A small image classifier, trained from scratch.
Training: batches of 256, held-out accuracy 53%.
Rows from block 3 of a small image classifier, named by matrix and row number. Rows with one number within an expert belong to one neuron, the router's apart. Each number is 128 + 32 x the weight over its row's rms, rounded and kept within 0 to 255. All counts start at 0. After the name is the row's rms in percent of the matrix's.
Before each expert's rows are labels from the 100 images, of 14848, where the router gives the expert most weight on average: "top examples" is what is common among them. Only what is clearly more common there than usual is listed. The data: photos of plants, animals and fungi (iNaturalist). In brackets: how many of the 100.
# router: router (model.blocks.3.mlp.router.weight, 16x384, trained with AdamW), inputs 0-127
# gate: expert gate (model.blocks.3.mlp.gate, 16x192x384), inputs 0-127
# up: expert up (model.blocks.3.mlp.up, 16x192x384), inputs 0-127
# down: expert down (model.blocks.3.mlp.down, 16x384x192, transposed), outputs 0-127

# expert 10
top examples: phylum Chordata (94); class Aves (92); order Passeriformes (57)
router.10 085 [138  88 105 126 118 113 135  99 162 193 117  98 122 119  95 177 173 137 161 137 185 104 133 156 160  91 140 146 159 147 106 115  99 119  99 130 157  57 109 152 177 176 191 158 150 112 146 172 134 182 186  96 105 155 134 180 105 154 132 113 205  97 104 173 127 162  98 165  89 101 103  78 160 133 165 155 202 179  99 144  72 133 129 126 163 151 137 144 110 112 131  84 129 125 126 137 132 138 141  92  84  76 189 158 121 113 122  84 129 144 191 172 119  70 117 131 158 104 164  98 177  98 160 175 163 163 116  67]
gate.2 100 [146 123 159 139  88 169 171 120  71  69 146 143 110 115 157 197 173 140  95 145 142 177 125 121 121 154 125 125 214  86  81 119 185 145 120 163 121 175 155 137 179 159 129 128  97 130 119 145 183 139 147 155 150 133 116 154 111 139 111 130 153 157  96 183 193 133 103 121  95 151  69 173 122  69 172 156 165 115  90 105  86 172 139  77 153 193 148 143 193  72  96  92 140 118 124  87 123 132  80 115 103 143  75  70 137 119 114 121 167 125 163  81 121  96 129 142 136  86 163  89  58 141 108 121 130 149 180  97]
up.2 099 [164 135 159 138 113 168 159 143  83  85 147 162  86 112 141 129 150 159 136 135 120 140  88 110 122 158 141 149 199  70 102 116 184 133 140 157 148 170 135 137 175 117 131 135  93 102 135 132 158 123 170 154 126 116 153 170 113 139  96 136 141 148 109 225 186 156 110 114  98 162  88 167  78  44 149 196 151 124  95 129  95 159 136 100 152 196 180 167 195 113  81  86 155 135 136  90 139 153  90 106  78 135  81  70 105 101 100  90 164 157 178  61 108  93 113 132 129  66 156  99  73 132 119 138 106 140 188 103]
down.2 098 [145 183 178 135  84 126 151 116  93 165 125 122 161 159 140 159 139 128 178 102 184  96 145 150 112 169 118 154 154 125 110 140  97 119 168  98 205  89 133 123  93 184 146 186 133 124 173 104 104  96  89 179  79 133 179 106 145 133 124 126 136 163 108 123  91  85 112 129  84 118  92 103  40 135 177 143 102 161 115  93  97 101  93 132 147 133 138 173 163 119 145 121 156  79 126 154 190 123 165  96 129  81 109 123 203  93 157 142  98 159  91 127  90 162  79 104 118 101  93 188 176  93 153 116 167 127 117  92]
gate.3 098 [142 164 143 123 113 154 122 137 153  94  67  87 206 108 190  65 104 123 136 171  97 105 127 123 105  83 167 152 169 103 139 122 161 134 130 140 144 173 150 172 113 145  91 165 111 101 145  94 139 178 124 129 199 100 116  82 122 144 169  87 117 125  89 133  81  75 164 129 132 160 109 140 128  57 159 114 180 135 123 146 155 135 220 105 102 137 123  97 151 152 102  78 116 122 140 128 145  60 153 132 173 127 121 132 134 129 119  69 144 186  69 145  87 115  97 104 122  78 108 119 151 139 140 126 147 164 161 156]
up.3 100 [142 163 105 138 193 173 105 150 134 144 150 159 142 129 161 155 177  85 167 149  78 117 114 108 154  96 175 129 178 176 135 118  95 143  97 129 140  90 194 176 149 160  67 140 119 123 157 100 170 123 116 147 119 105  99  82  68 178 144  97 144 111  57 117 116  53 109 130 144 123 100 115  90  81 139  42 143  98  94 137 186 106 195 132 120 185 114 125 130 115 127 131  99 154 174 135 116 110  88 124 129 113 118 136 120 142 119 127 155 115 169  84  81 114 132 100  76 187 130  95 126  99 166 147 176 106 125 113]
down.3 102 [116  98 172 151 169 131 185 115 153  91 119 122 120 108 152 101 129 122 134 148 123 127 113 115 125 101  78 108 133 181 130 152 115 223  84 142 145  86 144  85 147 158 105  94  98  78  71 103 100 137 133  83  72 143 168  91 186 127 137 160 139 121 139 197 106 120  77 110 102 149 144  88  62 127 195 107 136  93 136  88 141 188 181  90  72 172 111 112 105  94 139 118 107 148 136 151 140 103 230 120 144 141  71 118 129 104  85 140  54 147 174 150 178 141 128 109  81 114 146 115  89 122 110 111 129 125 172 151]
gate.4 101 [106 134 132 111 116 146 135 138  99 146 135 190  65 108 120 124 100 137 168 165 165  97 113 141 171 169 162 173  77 132 175 128 184 158  65 127 127 137 139 164  87  88 169 123 131 106 182 111 178 126 148  66 126 140 128 114 130 127 194  89 129 175  97  67 140 135 126 148  81 138 132 111 152 129 109 157 152 152 153 178  88 143  86 145 141 122 153  95  93 155 140 101 127 152 166 126 142 171  91 115  98 182 142 146 159 188 116 181  63 126 125 116 101 139 153 122  78  86 134  86 174 147 151  99 106 189  97 143]
up.4 105 [ 85  86 120 115 135 179 154 125 104 152 156 191  89  93 162 122  59 128 150 148 179 163 120  98 104 199 150 139  93 120 191  93 127 103 144 144 105 180 112 161  93 120 167 127 161  74 116 139 167  93 116  97  88 129 133 139  81 152 153  43 156 146 169  91 140 127 115 145 120 158 125  80 182 109 144 120 149 121 168 170  87 104 134 141 139  93 109 114  68  84 107 130 192 146 171 157 126 111 146 171 161 139  78 147 164 134 171 209  81 114 125 128  94 139 112  67 136 143 125 101 128  85  98 150 169 149 103 138]
down.4 100 [121 134 113  63 134 115 122 118  79 143 130 123 141 113 154 112 129 161 109 127  78 100 139 103 126  81 139 158 150 156 128 149 119 129 135 180 186 147 131 163 171 172 172 154 119 149 104 112 149 126 117 137 127 206  99 163 118 128 157 168 133 154 120 137  76 108 177 149 167 173 135 162 153  92 129  78 101 206 114 133 115 119 140 148 168 141 120 185 132 106 110  86 125 135 113 166 114 130 129 162 130 138  84 132 138 176 124  98 174 105 142 159 125 146  99 155 119 105  82 106 196 143  84 121 165  59 169  63]
gate.5 107 [ 98 136 153  93 173 154 176 128 119 133 127  97 179  64 153 111  60 151  99 111 136  92 162 195 119  60 132 105 101  95 117 109 148 101 177 132 155 118 139 161 114 186 157 138 166 158  68 143 143 118  83 110  54 147 133 130  83 123  97  99  85 169 144 179 127 143 162 125  94 120 141 179 139  75 130 120 154 108 136 121 139  89 170 187 180 101  94 154 107 178 112 105 127 130 171 128 178 107 151  64 164 181 140 125 118  90 160  89  67 150 154 163 196 153 125 191 152 139 145 134 121  75  98 104  99 176 112 120]
up.5 105 [ 69 140 189  96 168 183 191 113  68 139 129 120 164 110 123 103  85  99 111 133 117 103 119 173  91 104 129  79  87 112 140 154 169  93 187 135 172 134 130 170  65 155 140 164 125 162 129 148 129 113 156 114 107 139 169 154  95 133 139  99  82 149 148 179 103 102 150 142  85 133 147 119 111  69 122  65 189 109 132 112 143  79 131 161 181  92 112 162 172 138  79 132 146 149 162 119 161 137 178  84 180 122 123 153  98  36 156 123  58 128 143 175 170 135  97 164 132 159 134 157 115  57 104  99  96 138  87 163]
down.5 102 [144 141 153 116 147 131 101 143 147 160 139 138 131 126 132 183 164 172 138 117 126 154  87 128 191 126 138 147 139 139 188 126 210 158 151 140 163 126  33 113 144 140 124 149 125 156 151 118  99  88  96 149 120 128 153  85  89 141 138 137 137 119 154  89 124 107 127 115  70 106 178 109 135 143 145 138 102 105 101  78 181  34 167 146  71 141 127 120 124 171 168 143 198  92 108  61 129  89  55 169 130 131 108 119 155 120 137 155  78 191 103  83 100 101  63  94 143 127  88 115 134  63 170 187  94 166  90 155]
gate.6 109 [141 105  69 183 133 139  95  79 127 115 104  45 131 142 157 102 119 125 176 116 135 150 134 122 141  71 153 117 138 124 146 139 100  87  73 120  82 137  88 151 127  98  90 125 136 159 101 150 163  81 140 157 135 136 123 110  81 130 167 119 167 154 110 134  98 160 102  94 144  57  94  90 125 108 156 171 150  95 110 171 102  59 141 122 156 145 190 157 121 151 109  95 165 158  89 130 113 167  91 154  85  64 149 140 156 117 151  74 107 164  95 109 101 132 122 148 189 169 118  85 129 168 158 154 144 206 151 105]
up.6 107 [193 166  88 195 135  89 123  82 135 146 115  39 111 164 116  88 124 122 182 109 144 122 150  93 173  94 101 147  89 111 122 133 109 121 121 153 108 149  77 154 179 153 103 112 134 190 113 152 111 104 145 108 150 141 108  97  84 140 184  90 164 124 110 103 128  98 139 130 136  78  66 102 138 133 108 168 159 114 133 111  80 133 135 165 170 120 162 107 157 108 120 114 149 158 118  46 108 128  98 125 109 118 130  83 175 119 156  79  92 131  85 141 126  71 117 147 129 152 155 120 120 103 156 164 111 155 109 137]
down.6 094 [137  97 157 176 148 152  87 140 147 134 117 110 146 138 161 118 136 136 108 144 124 141  88  99  97 157 196 128 166 184 141  82 119 169 111 138 140 161  56 125 130 153 150 174 131 150 202 103 175 148 105 162 113 202  80 142 131 144 175 131 139 133 152  38 117 133 144 149 147 176  84 149 126 138 123 105 164 146 133  79 158 153 127  46 145 132 121  84 150 153 108 165 117 148  89 139  81 130 132 154 139 105 159  42 129 124  88 113 115 207 113 137  70 168 123 159 158 139 141 162 108 207 189 137 152 164 128 122]

# expert 6
top examples: class: Aves (93); order Anseriformes (35); family: Anatidae (35); order Charadriiformes (34)
router.6 091 [ 77  97  92 113  94 132  91 110 164 140 166 121 164  90 136 118 170 105  93 125  99 138 115 196 110 123 109  81  86 112 137  91 112 102 160 158 115 163 115 174  34 144 144 160 146  89 126  92 155 142 175 147  84 183  96 171 101 151 158  93 110 170 156 178 119 107 156 133 105 174 144 137 150  94  77 156  92 151 166 148 123 151 117 181 112  96 124  88  79 121 132  94 105 108  86  76 118 142 135 168 149 137 131 115 139 147 131 179 115  92 141 127 116 136 139 113  99 164 135 155 111  48 140 158 134 137 131 192]
gate.2 100 [152 128 167 123 166  90 181  92 173 128 133 145 166 135  65 165  92 171 120 140 183 117 138 129 112  74 159 104 159  80 140 140 135 150 102 138 135  88 140 106  92 158 148 154 154 170 107 159 132 104 175 118  99 142  95 141 145  93 208 140 112  93 198 119  40  98  49 164 115 144 130 134  91 104 199 111 143 118 132 123 114 134 200 124 114 172 147 156 164 155 140  91 139 126  90 164  94  27 119 102  88  91 118 135 121 171 139 101 110 156 163 147  63 150 127  62 140  96 140 138 149 133  90 136 101 108  91 102]
up.2 096 [150 175 122 146 194 118 142 168 125 117 129 151 151 130 140 136  76 170 109 184 154 161  90 146  79 105 192  99 139 138 152 117 143 168 170 163 194 161 135 155 172 166 155 175 133 126 137  97 141 201 149 135 136 148 118 184 207 117 154 140 125 142 106 101 129 149 170 114  92 199 125 131 114  52 141 123 147 114  97 146 127 168 123 150 153 115  47 144  83  85  71 153 137 127 111 133 119  59 105 168 147  96  93 129 115 134 123 151 163 124 144 130 124 104 119 141  73 135 130  54  72 120 106 100 124 179 168 121]
down.2 097 [143 115 120  92 172 124 105 142 105 145  98 129  66 175 140 142  77 149 112 123 149 103 134 121 109 126 148 119 184 149 126  91  77 138 132 123 151 129 101  88 146 114 110 173 130 156 155 116 157 164  89 142 175 111  85 166 157 157 165 159 129 171 124 111 162 164 181 100  88  50  95 127 151 161 103  95 138  90 104 173 141 106 152 139 137 122 144 103  86 134 150  80  95 139 108  85  85 210 104  63 139  78 100 178 101  93  84 115 156 113  74  91 176 151 172 148 127 111 131 152 136 125 164 154 136 114 126  37]
gate.3 104 [110 108 139  98 175  80 136 120 105 147 124 161 171 127 114 155 107 103 126 138 120 100 145 192 148 138 125 100 111  65 164 179 118  70 127 136  81 139 115  86 178 119 206 166 136  81  98 108 170 139 112 109  98 161 141 118 141 173  86 139 173 121 159  72 168 173 108 111 129 145 133 164 109  84  74 152 150  90  98 139 170 127  74 134 118 110 148 121 142 107 145 158  79 122  55 108 132  55 104 185 120 131 122 172  89  93  67  66  82  89 110 125 164 160 111 155 100 162  85 166 144 116  97 125 147 255 139  84]
up.3 099 [178 115 179 136 175  81 141  88  71 126 149 145 162 103 106 106  98 122  69 178 155 120  74 166 126 123 153 110 100  92 193 126 138 129 113 145 125 138 143 118 116  93 179 137 129 163 130 122 141 131  62 116  86 157 138 133 198 183 138 152 125 140 137 104 138 150 144 124 111 159 151 170 127 125  93 157 179  97 117 151 103 170  98 120 121  84  98 119 142 163  75 158 145 139  74 159 141 100 143 153  78 104 162 114 126  38  88 149 112  76 103  87 104 150 100 129 108 130  74 193 109 105  79  73 138 209 114  47]
down.3 098 [181 151 151 105 173 145 105 151 149 209 201  97  69  79 135 135 119 154 122 164 104 115 140 119 124 175 171 111 201 114 152 111 164 147 180 190  90 180 152 134 118 149 179 107 114  74 168 152 133 104 132 118  64  92 158 156 167 202  76 148  60 145  81 115 134 172  60 110 141 178 118 113 114 170 153  91 129 117 123 106 149 101 114  98 177 122 114 134 149 153 210 119 128 140 104 106 148 119 147  93  48 114 158 148 116  74 109 167 152 107  70 129  93 189 179 158 149 144 123 125 142 117 220 122 155 113 109 141]
gate.4 094 [109 118 157 102 148 140 107 123 102 125 133 174 135 150 115 150 168  83  99 132 122 114 129 154 144  56 102 105 107 154 102 147 115 123  93 104 139 131 102 155 159 107 118 135 139 155 140 135  61 137 130 159  68 137 120  92 168 108 134 131 163  87  92  63 137 137 148 119 134 162 110 157 132 102  42 119 150 111 125 175 173 143 140 156  89  86 116 176 107 149 131 115 103 184 103  90 128 152  57 114 127 182 111 138  65 139 143 123 126 105  93 177 126 112 163 136 117 184  68  93 120 148 148 187 141 160  88 120]
up.4 103 [195 166 163 112 105 126 171 109 143 130 175  98 102 109 163 124 132 165 139 136 158  92 115 188 132 146 119  95  71 149 144 107 125 134 136 102 143 157 198 126 118 135  92 124 199  70 110  83 109 154 119 105 151 140 101 166 159 118 147 113 116 127 189 140 110 173  81 133 152 169 158 143 141 124 113 164 152 152 143 101 109 119 123 159 163 112 132  57 100 131 154 153 110 133  68 153 143 149 105 130 110  94 113 130 107 151 103  78 161 113 105 129 136  67 164 192 117 130  98 122 102 126 111  96 126  80 151 146]
down.4 103 [ 85 109 106 133 120 104 121 144  97 175 140 157  67 144 122 117 167 171  56 145 138 123 104 163 157 171 153 157 113 158 100  64 126  98  89 161 132 142 147 158 129 145 105 173 115 153 122 112 124 175 134 189 117 144 168 109 109  75 123 143 105  92  85 112  89  71 108 127 140  89 127 114 157  87 105 162 126 146  70 109  95 127 139 121 151 120 141 101 122  89 150 141 112 125 105 141 177 142 168 167 168 106 194 139 131 131 137 171 170  88 121 154 116 138  73 128 143 119 144  93  87 100 102  99  91 145 143 104]
gate.5 110 [ 77 184 170 131 161 135  80  83 149 127 107 122 126 191 169 165 126 110 126 130 118  70 190  98 147 147 135 108  92 112 148 159 195 134 136  77 156 121  91 137 160 107 131 167  68 150  67 154  90 159 133  85 124 118 140 154 190 148 118 124 120 114 159 135 114 184  89  72 103 156 105 174 127  92 123 100 154 124  96 137 100 144 139 125 119 109 174 133 130 172 129 124  92 107 112 117 113 166 153 166 107 171 161 170 107 115 130 115 119 132  99 129 132 126 167 170  75 153 127 126 109 122 107 147 126 133 112 129]
up.5 107 [180  84  97 120 104 124 155 213  93 151 164 150 132  75 110  69 136 136 113 128 128 179 108 186 117  91 152 182 165 153  87  95  62  75 141 161  94 123 160 113  68 143 133  67 164 140 199 101 143 114 105 170 124 118 116 127  56  88 121 166 116 128  85 112 151 113 139 192 166 140 138  89 120 180 122 167 100 118 144 125 130 105 114 140 115 130 108 134 114  87  90 146 174 132 132 103 184  72  90 101 155  94  83  82 131 131 136 174 138 134 141 110 118  93  75  86 168  82 141 116 142 141 148 131 127 120 165 165]
down.5 102 [ 96 134 113 111 103  97 136 143 106 111 173 163  93 202 110  91 112 133 127  82  91  25 132 131  91 130 145 113 120 113 144 188  93 100 156 113 112 117 107 182  97 106 139 119 113 142  81 103  74 133 171 131 142 128 181 130 103 200 116 123  94  71  82  91 142 125 182 120 145 147 109 171 108  87 129  61 172  72 166 176 152  82 113 186 107 111 123 150 110 134 107 137 158 103 158 140 129 134  71  93  82 111 136 158 133 120 160 170 102 102 141 158 100 128 164 129 121 153 175 153 129 144 179 149 118 105 163 152]
gate.6 095 [138 171 139  84  85 116 107 136  72 156 136 162 193  97 123 123 146 159 130 191 163 190 149 147 127 126 113 115 148 126 127 125 119  66 139 121 170 151  85 133 161  62 108 166 155 140 100 157 174 141 112 144 108 147 144 142 151 104 158  55 116 120  81  70 123  95 100  89 117  83 131 151 147 131 159 128 178 162 173 173  91 124 167 111 127 177 149 155 132 128 134 113 141 151 128  91 107 168 128  81 140 116 131  98  97  49 155 114 104 136 174 132  99 131  50 143 139 147 103 103 155 102 116  91 115 174 139 105]
up.6 093 [186 148 154  98  76 121  88 117  77 128 147 159 108 129 139 147 127 116 152 139 228 128 122 169 120 114 101 175 155 129 173  98 135 103 147 147 172 123 104 150 120 102 132 126 178 141 119 133 131 153  96 110  92  76 136 123 107 157 143  66 146  97  86  77  51 134 170  77 114  37  97 135 122 170 139 113 133 147 130 171 112 118 146  92  99 174 143 153 169 102  73 125 132  95 137 140 115 159 133 102 156  95 138  76 138 103 175  80 132 129 142 132  96 133 106 151 144 188 112 104 104  89 119 136 160 182 154 100]
down.6 100 [157 113 102 158 188 142 119  65  70 135 109 112 105 159 152 149  84 125 180 135 153  50 108 112 115 110  93 229 107 155 134 102 125  47 125 188 112 151 201 107 166 101 110 149 102 147 125 109 115 113 136 160  77 105 149 125 110 131 137  82 117 108 153 114  93 123 141 208 107 145 148  82 128 147 148 154 109 139 176 185 150 130 137 150 130 129 106 140 172 140 156 104 171 144 189 230 105 109 137 165 121 192  47  70 136 130 143 105 138 108 131 144 173  98 165  80 135 106 158  93 134  87 136  85  94 147 170 181]

# expert 9
top examples: class Aves (94); phylum Chordata (94); order Passeriformes (75)
router.9 083 [ 93 111 172 191 135 194  81 139 102 103 179  83 159 155 157 155 112 148  96 122 167 160 142 155 156 143 192 160  84 103  54 120 192  95 122 181 141 152 186 133 104 181 172 162 158 113 157 142 138 131 127  84 105 167 154 143  83 153 134  85 123 133 130 119 105 168 102 177  34 110  72  67 131 114 125 155 184 192 115 172  77 134 160 122 176 115 159 123 159  89 144 179 110 162  83  78  92 104  91 133 121 104 168 178 190 102 116 135 142 153 162 144 136 147  99 155 146 118 152 197 139 121 197 142 118 161  91 125]
gate.2 099 [137 137 196 102 106 112 104 114  95 141 124 135 120 155 171 161 103 167 140 139 183  72 180 190 114 136 141 173 147 120 131 116  98  98  93 105  87 168 148  91 114  81  79 149 126 154 129  73 120 144 155 156 112 160 126 102 107 119 119 115 179 131  89 108 160 148 161 138 150 129 146 134  63 144 131  71  64  83  73  81 142 120 206 119 109 143 111  77 114 171 116 110 106  68 110 142 149  94 117 143 132 158 125 135 113 164 202 136 118 146 200 180 212 132 165  71 111 130  81 135 157 179 131 131  93 138  78  71]
up.2 100 [150 171 202 107 136 109 156  53  82 161 126 134 119 114 149 144  71 149 115 134 163  95 172 201 128 182 189 173 190 122 138 122 103  78  95 118  97 156 164 135 121  78 120 152 121 179 160 101 123 184 128 136 124 136 120  74 166 143  73 115 178  92  85 109 147 107 135 135 145 125 116 117  76 119 133  52 114 119 112 113 119 163 213 104 130 121 135  61 126 148 122 117 113  60  99 121 207  89 128 155 152 156 103 119 131 125 156 106 132 181 154 137 142 122 135  79 138 100  62 141  98 152 118 133 108 158  99  64]
down.2 104 [129 120  82  51 125 154  76 111 126 134 178 119 149  97 114  85 178 106 164  96 110  71 103 166 119 132 119 148  90 126 121 130 130 122 149 148 104 116 121 115 122 172 112 144 135 157 110 182 135 111 111 150 187 110 140 104 107 111 121 128 158 149 142 111 148 127 133 131 116 160 115 156  99 127 156 173 104  96 108 161 114  96 189 164  78 147 109 127 110  99 120 159 111  86 140  91 126 114 171 190 134 145 169 156 188  78 114 107 103 115 160 159  94 117 115 108 143 101 126 135 137 107  83 182 122 150 110 107]
gate.3 111 [ 96 158 147 120  99 159 102 147  96 122 119 129  94 114 116 126 165 174 158 112 153 133 174 146 141 165 146 117 156 167 126 152 140 155 124 130 150 149 171 150 126 128  91 113 124 131 160 122 140 101 184 123 160 130 213 162 121 159 131  98 138 107 118 123  97 120  83  68 157 147 125 119 127 178 170  99 128 195 137 194  88 166 108 137 112 147 103 126 108 141 144 176 100 117  90 126 122 139 131 140 109 108  73 132 119 138 156 104  44 114 137 120 139 189 133 115 128 135  42 113 147  99  78  59 140  87 122 105]
up.3 111 [ 52 168 143 116  97 145  69 154 119  98 108 157 124 140  79 111 104 203 178  76 178 111 150 144 135 111 127 128 144 158 124 139 112 117 109 154 108 172 178 165 104 117 162 119 119 155 143 115 137 145 143 125 159 157 208 221 148 121  92 125 160 135  95 121 117  89  96 113 149 121 169 105 106 154 158 107 167 180  95 146  57 126 166  95 105 100 112 140 121 135 122 163  92 134  84 148 157 117 137 207 132 139  71 114 172 185 130 131  86 101 150 124 133 172 123 172 165 144  49  43 179 117  86  87 104  93 104 122]
down.3 107 [136 155 106 141 140 133 113  96  96 120 131 131  97 126  59  85  93 123 120 163 133 146  97 178 134  78 141  84 150 139 126  47 153 123 124 147 187 121  90  92 115 163 140 168 113 148  99 189 146 114 154 117 206 141 122  87 120 123 113 129  78 149  97 144 102  73 144 132 117  63 164 129 123  87 105 125 107 127 194 165 165 127 163 112 145 111 120 141 141 149  91  56 142 165 142 181  59  86 104 111 123 102 133 147 158 162 134 127  84 118 106 127 150 113  38 147 187 135 171 106 137 139 124 129  58 114 106 165]
gate.4 099 [162 155 133 168  68 107  94 133  86 114 143 167 176 123 128 115  98 107 136 134 128 163  76 176 124 140 103 142 122  76  98 151 212  95 123 123 128 145 144 128 129 133  79 163 155 134 115 160 126 136 114 116 143 106 103 113 164 172 148 119 130 135 189 187  78 137 148 147 176 143 163 111 111 106 135  99 128 160 143 179 131 133  72 104 142 140 170 179 175  83 124 171 135  94 103 127 179 113 180 142  60 110 125  84 144 137 182  87 129 174 131 132 145 122 177 161 119 117 158 145 144 152 129 149  70 168 113 123]
up.4 103 [114 126 141 146 108 133 139 119 126  95 161 130 162 111 147 138 101 101 140 141 123 183  85 161 112 159  83 127 153 103  95 144 174  80 136 116 127 120 168 136 108 115  90 145 128 174 127 127 132 127  77 107 171  89  98  48 116 159 164 124  92 129 189 168  59 102 134 136 195 187 144 133  73  62 114  97 102 138 154 178 170 132  99 108 153 157 148 131 150 110 130 174 108  95 128 103 158  94 168 136  78 101 132  90 142 102 191  74 134 156 152 164 138 163 159 123 150 122 114 135 147 151 136 128  70 170 115 117]
down.4 103 [105 143  98 145 174 111 105 171 157 100  90 134 133 107 117  92 152 124 140  98 146 162 131 134 160 137 109 153 108 158 118  86 115 121 147 100  91 118  77 145 100 162 101 149 179 192 129 120 141 122 124  95 117  86 101 166  76 137  99 159 118  58 102  75 144 113 121 112  84 103 120 137 153 174  96 169  72 151 120 123  96 144 158 121 114 133 145 108 129  81 125 137 123 138 181 131 161 124 112 137 182 113 216  64 175 112 155 111 181 168 130  88 122 129  98 115  71 139 147 112 165 129  90 120 128  99 128  92]
gate.5 101 [104 157 133 104 159  64  96 122 122  67 117 109  85 127 160 134 106 137  77 138 151  92 126  85 108 129 154 137 138 184 107 171 171 119 112 101 121 121  99  64 160 156  80 130 104 118 132  90 107 159 133 110 106 143 125 168  78 198 161 128 116 178 103 117 142 155 113 100 103  76 160 166  89 127 147 178 140 202 133 146 130  72 136 171 104 129 120  48 146 150  97 135 162  83  87 172 117 120  97  96 163 121 127 129 128 120 130 145 138 117 123  68 127 152 152 128  96 152 131 131 203  85 108  79  68 158 129 117]
up.5 108 [142 145  99 182 146 105  68 150 100  81 158 153 103 146 125  86 101 135 160 161 196  88 129 131 116 155 151 124 144 171  67 139 140  50  47 156 128 147 155 103 163 141  45 108 163  38 152 149  84 142 141 178 147 129 143 135 177 144 138  97 185 108 128 113 103 109 131  69 111  73  59 130 143 154 113 137 171 151 104 108 158 152 172 125 133 141 110  98 181 159 100 126 130 152 160 140 126 149  41 100 106 127 147 181  54  70 157 156 124 156 185  98 159 117 147 137 114 140  99 124  43 144 105 193 108 170 165 100]
down.5 105 [ 78 116  82 145 177 121 192  75 136 124 201 123 122 146 140 126 195 104 109 176 172 104 104 180 146 177 125 171 127 130 117 139 144 162 138 132 161 125 185 106  76 117  99 105 162 157  93 113 123  63 167 180 152 180 149 154 175 138 169  86 123 157 137  72 134 133 104 106 121  76 138 110  44  80  60  95 159 130  94 124 106 135 179 186 128 163  81 160 146 118 134 136 112  96 126 139 117 185 105 182 102  88 124  88 178 101 124 102 111 174 149 112 158 111 189 173 126 181 113 127  91 158 114 141 105 110 175  85]
gate.6 104 [126 113 135 131  42 114 183 146 156 146 136  81 146 112 104 128 161 139 125 142 126 157 116 115 139 135 185 125 126 159  74 114  99 157 112 153 162 137  83 139 113 142 140 101 125 176 107 126 105 106  74  95 124 141 147  98  94 100  96 100  82 166  86  93   5 125 160 119 118 208 159  84 118  98  94 151 176  94 174 132 134 169 158 180 145 143 116 117  83 119  81 176 100 145 118 122  91 133 114  75 163 156  83 126 177  88 113 175 114 120 147 145  92 144  74 147 147 143 161 148 114 195 161  85 112 178  90 144]
up.6 104 [149 135 177  75 136 126 113 145 174  65 133 140 116  92 134 125  63 127 116 135 115 120 184  81 154 173  81 131  91  77 123 111 123  96 163 131  89 204 146 134 134  91 135 120  92 100 134 100 200 130 178 112 105 109 131 141 169 152 180 122  39  81 151 174 145 183 136 183 171  98 110 198  78 103 152  99 148 112  90  98  98  92 108 112 119 121 104 200 130 224  75  92 146 175 154 122 162  91 168 132 139 129 125  89 125  99  72 101  84 155 122  96 154 183 170 120  88 101  81 180 106  96  84 146 140 114  95 171]
down.6 102 [ 81 153 129 153 165 178 155 136 171  66 123 106 150 143 113 106 206 183 145 123 103 120 117  83 135  75 138 154 125 128 176  36  84 106 134 128 167  68 134  89 112 160 167 114 117 127 166 142 106 105 193  97 169 144 145 142 188 150 191 138 105 171 117 110  91 122 110 105 156 152 160 111 167 178  87 135 161 125  83 102 181 106  88 104 142 115 129 113  79 113 164 173 143 136 128 161 157 171 159 122 148 133 169 128  88  81 159 158 140 124 126 152 117  70 108 149 136  93  64 135 157 165 134 118 130 118  77 126]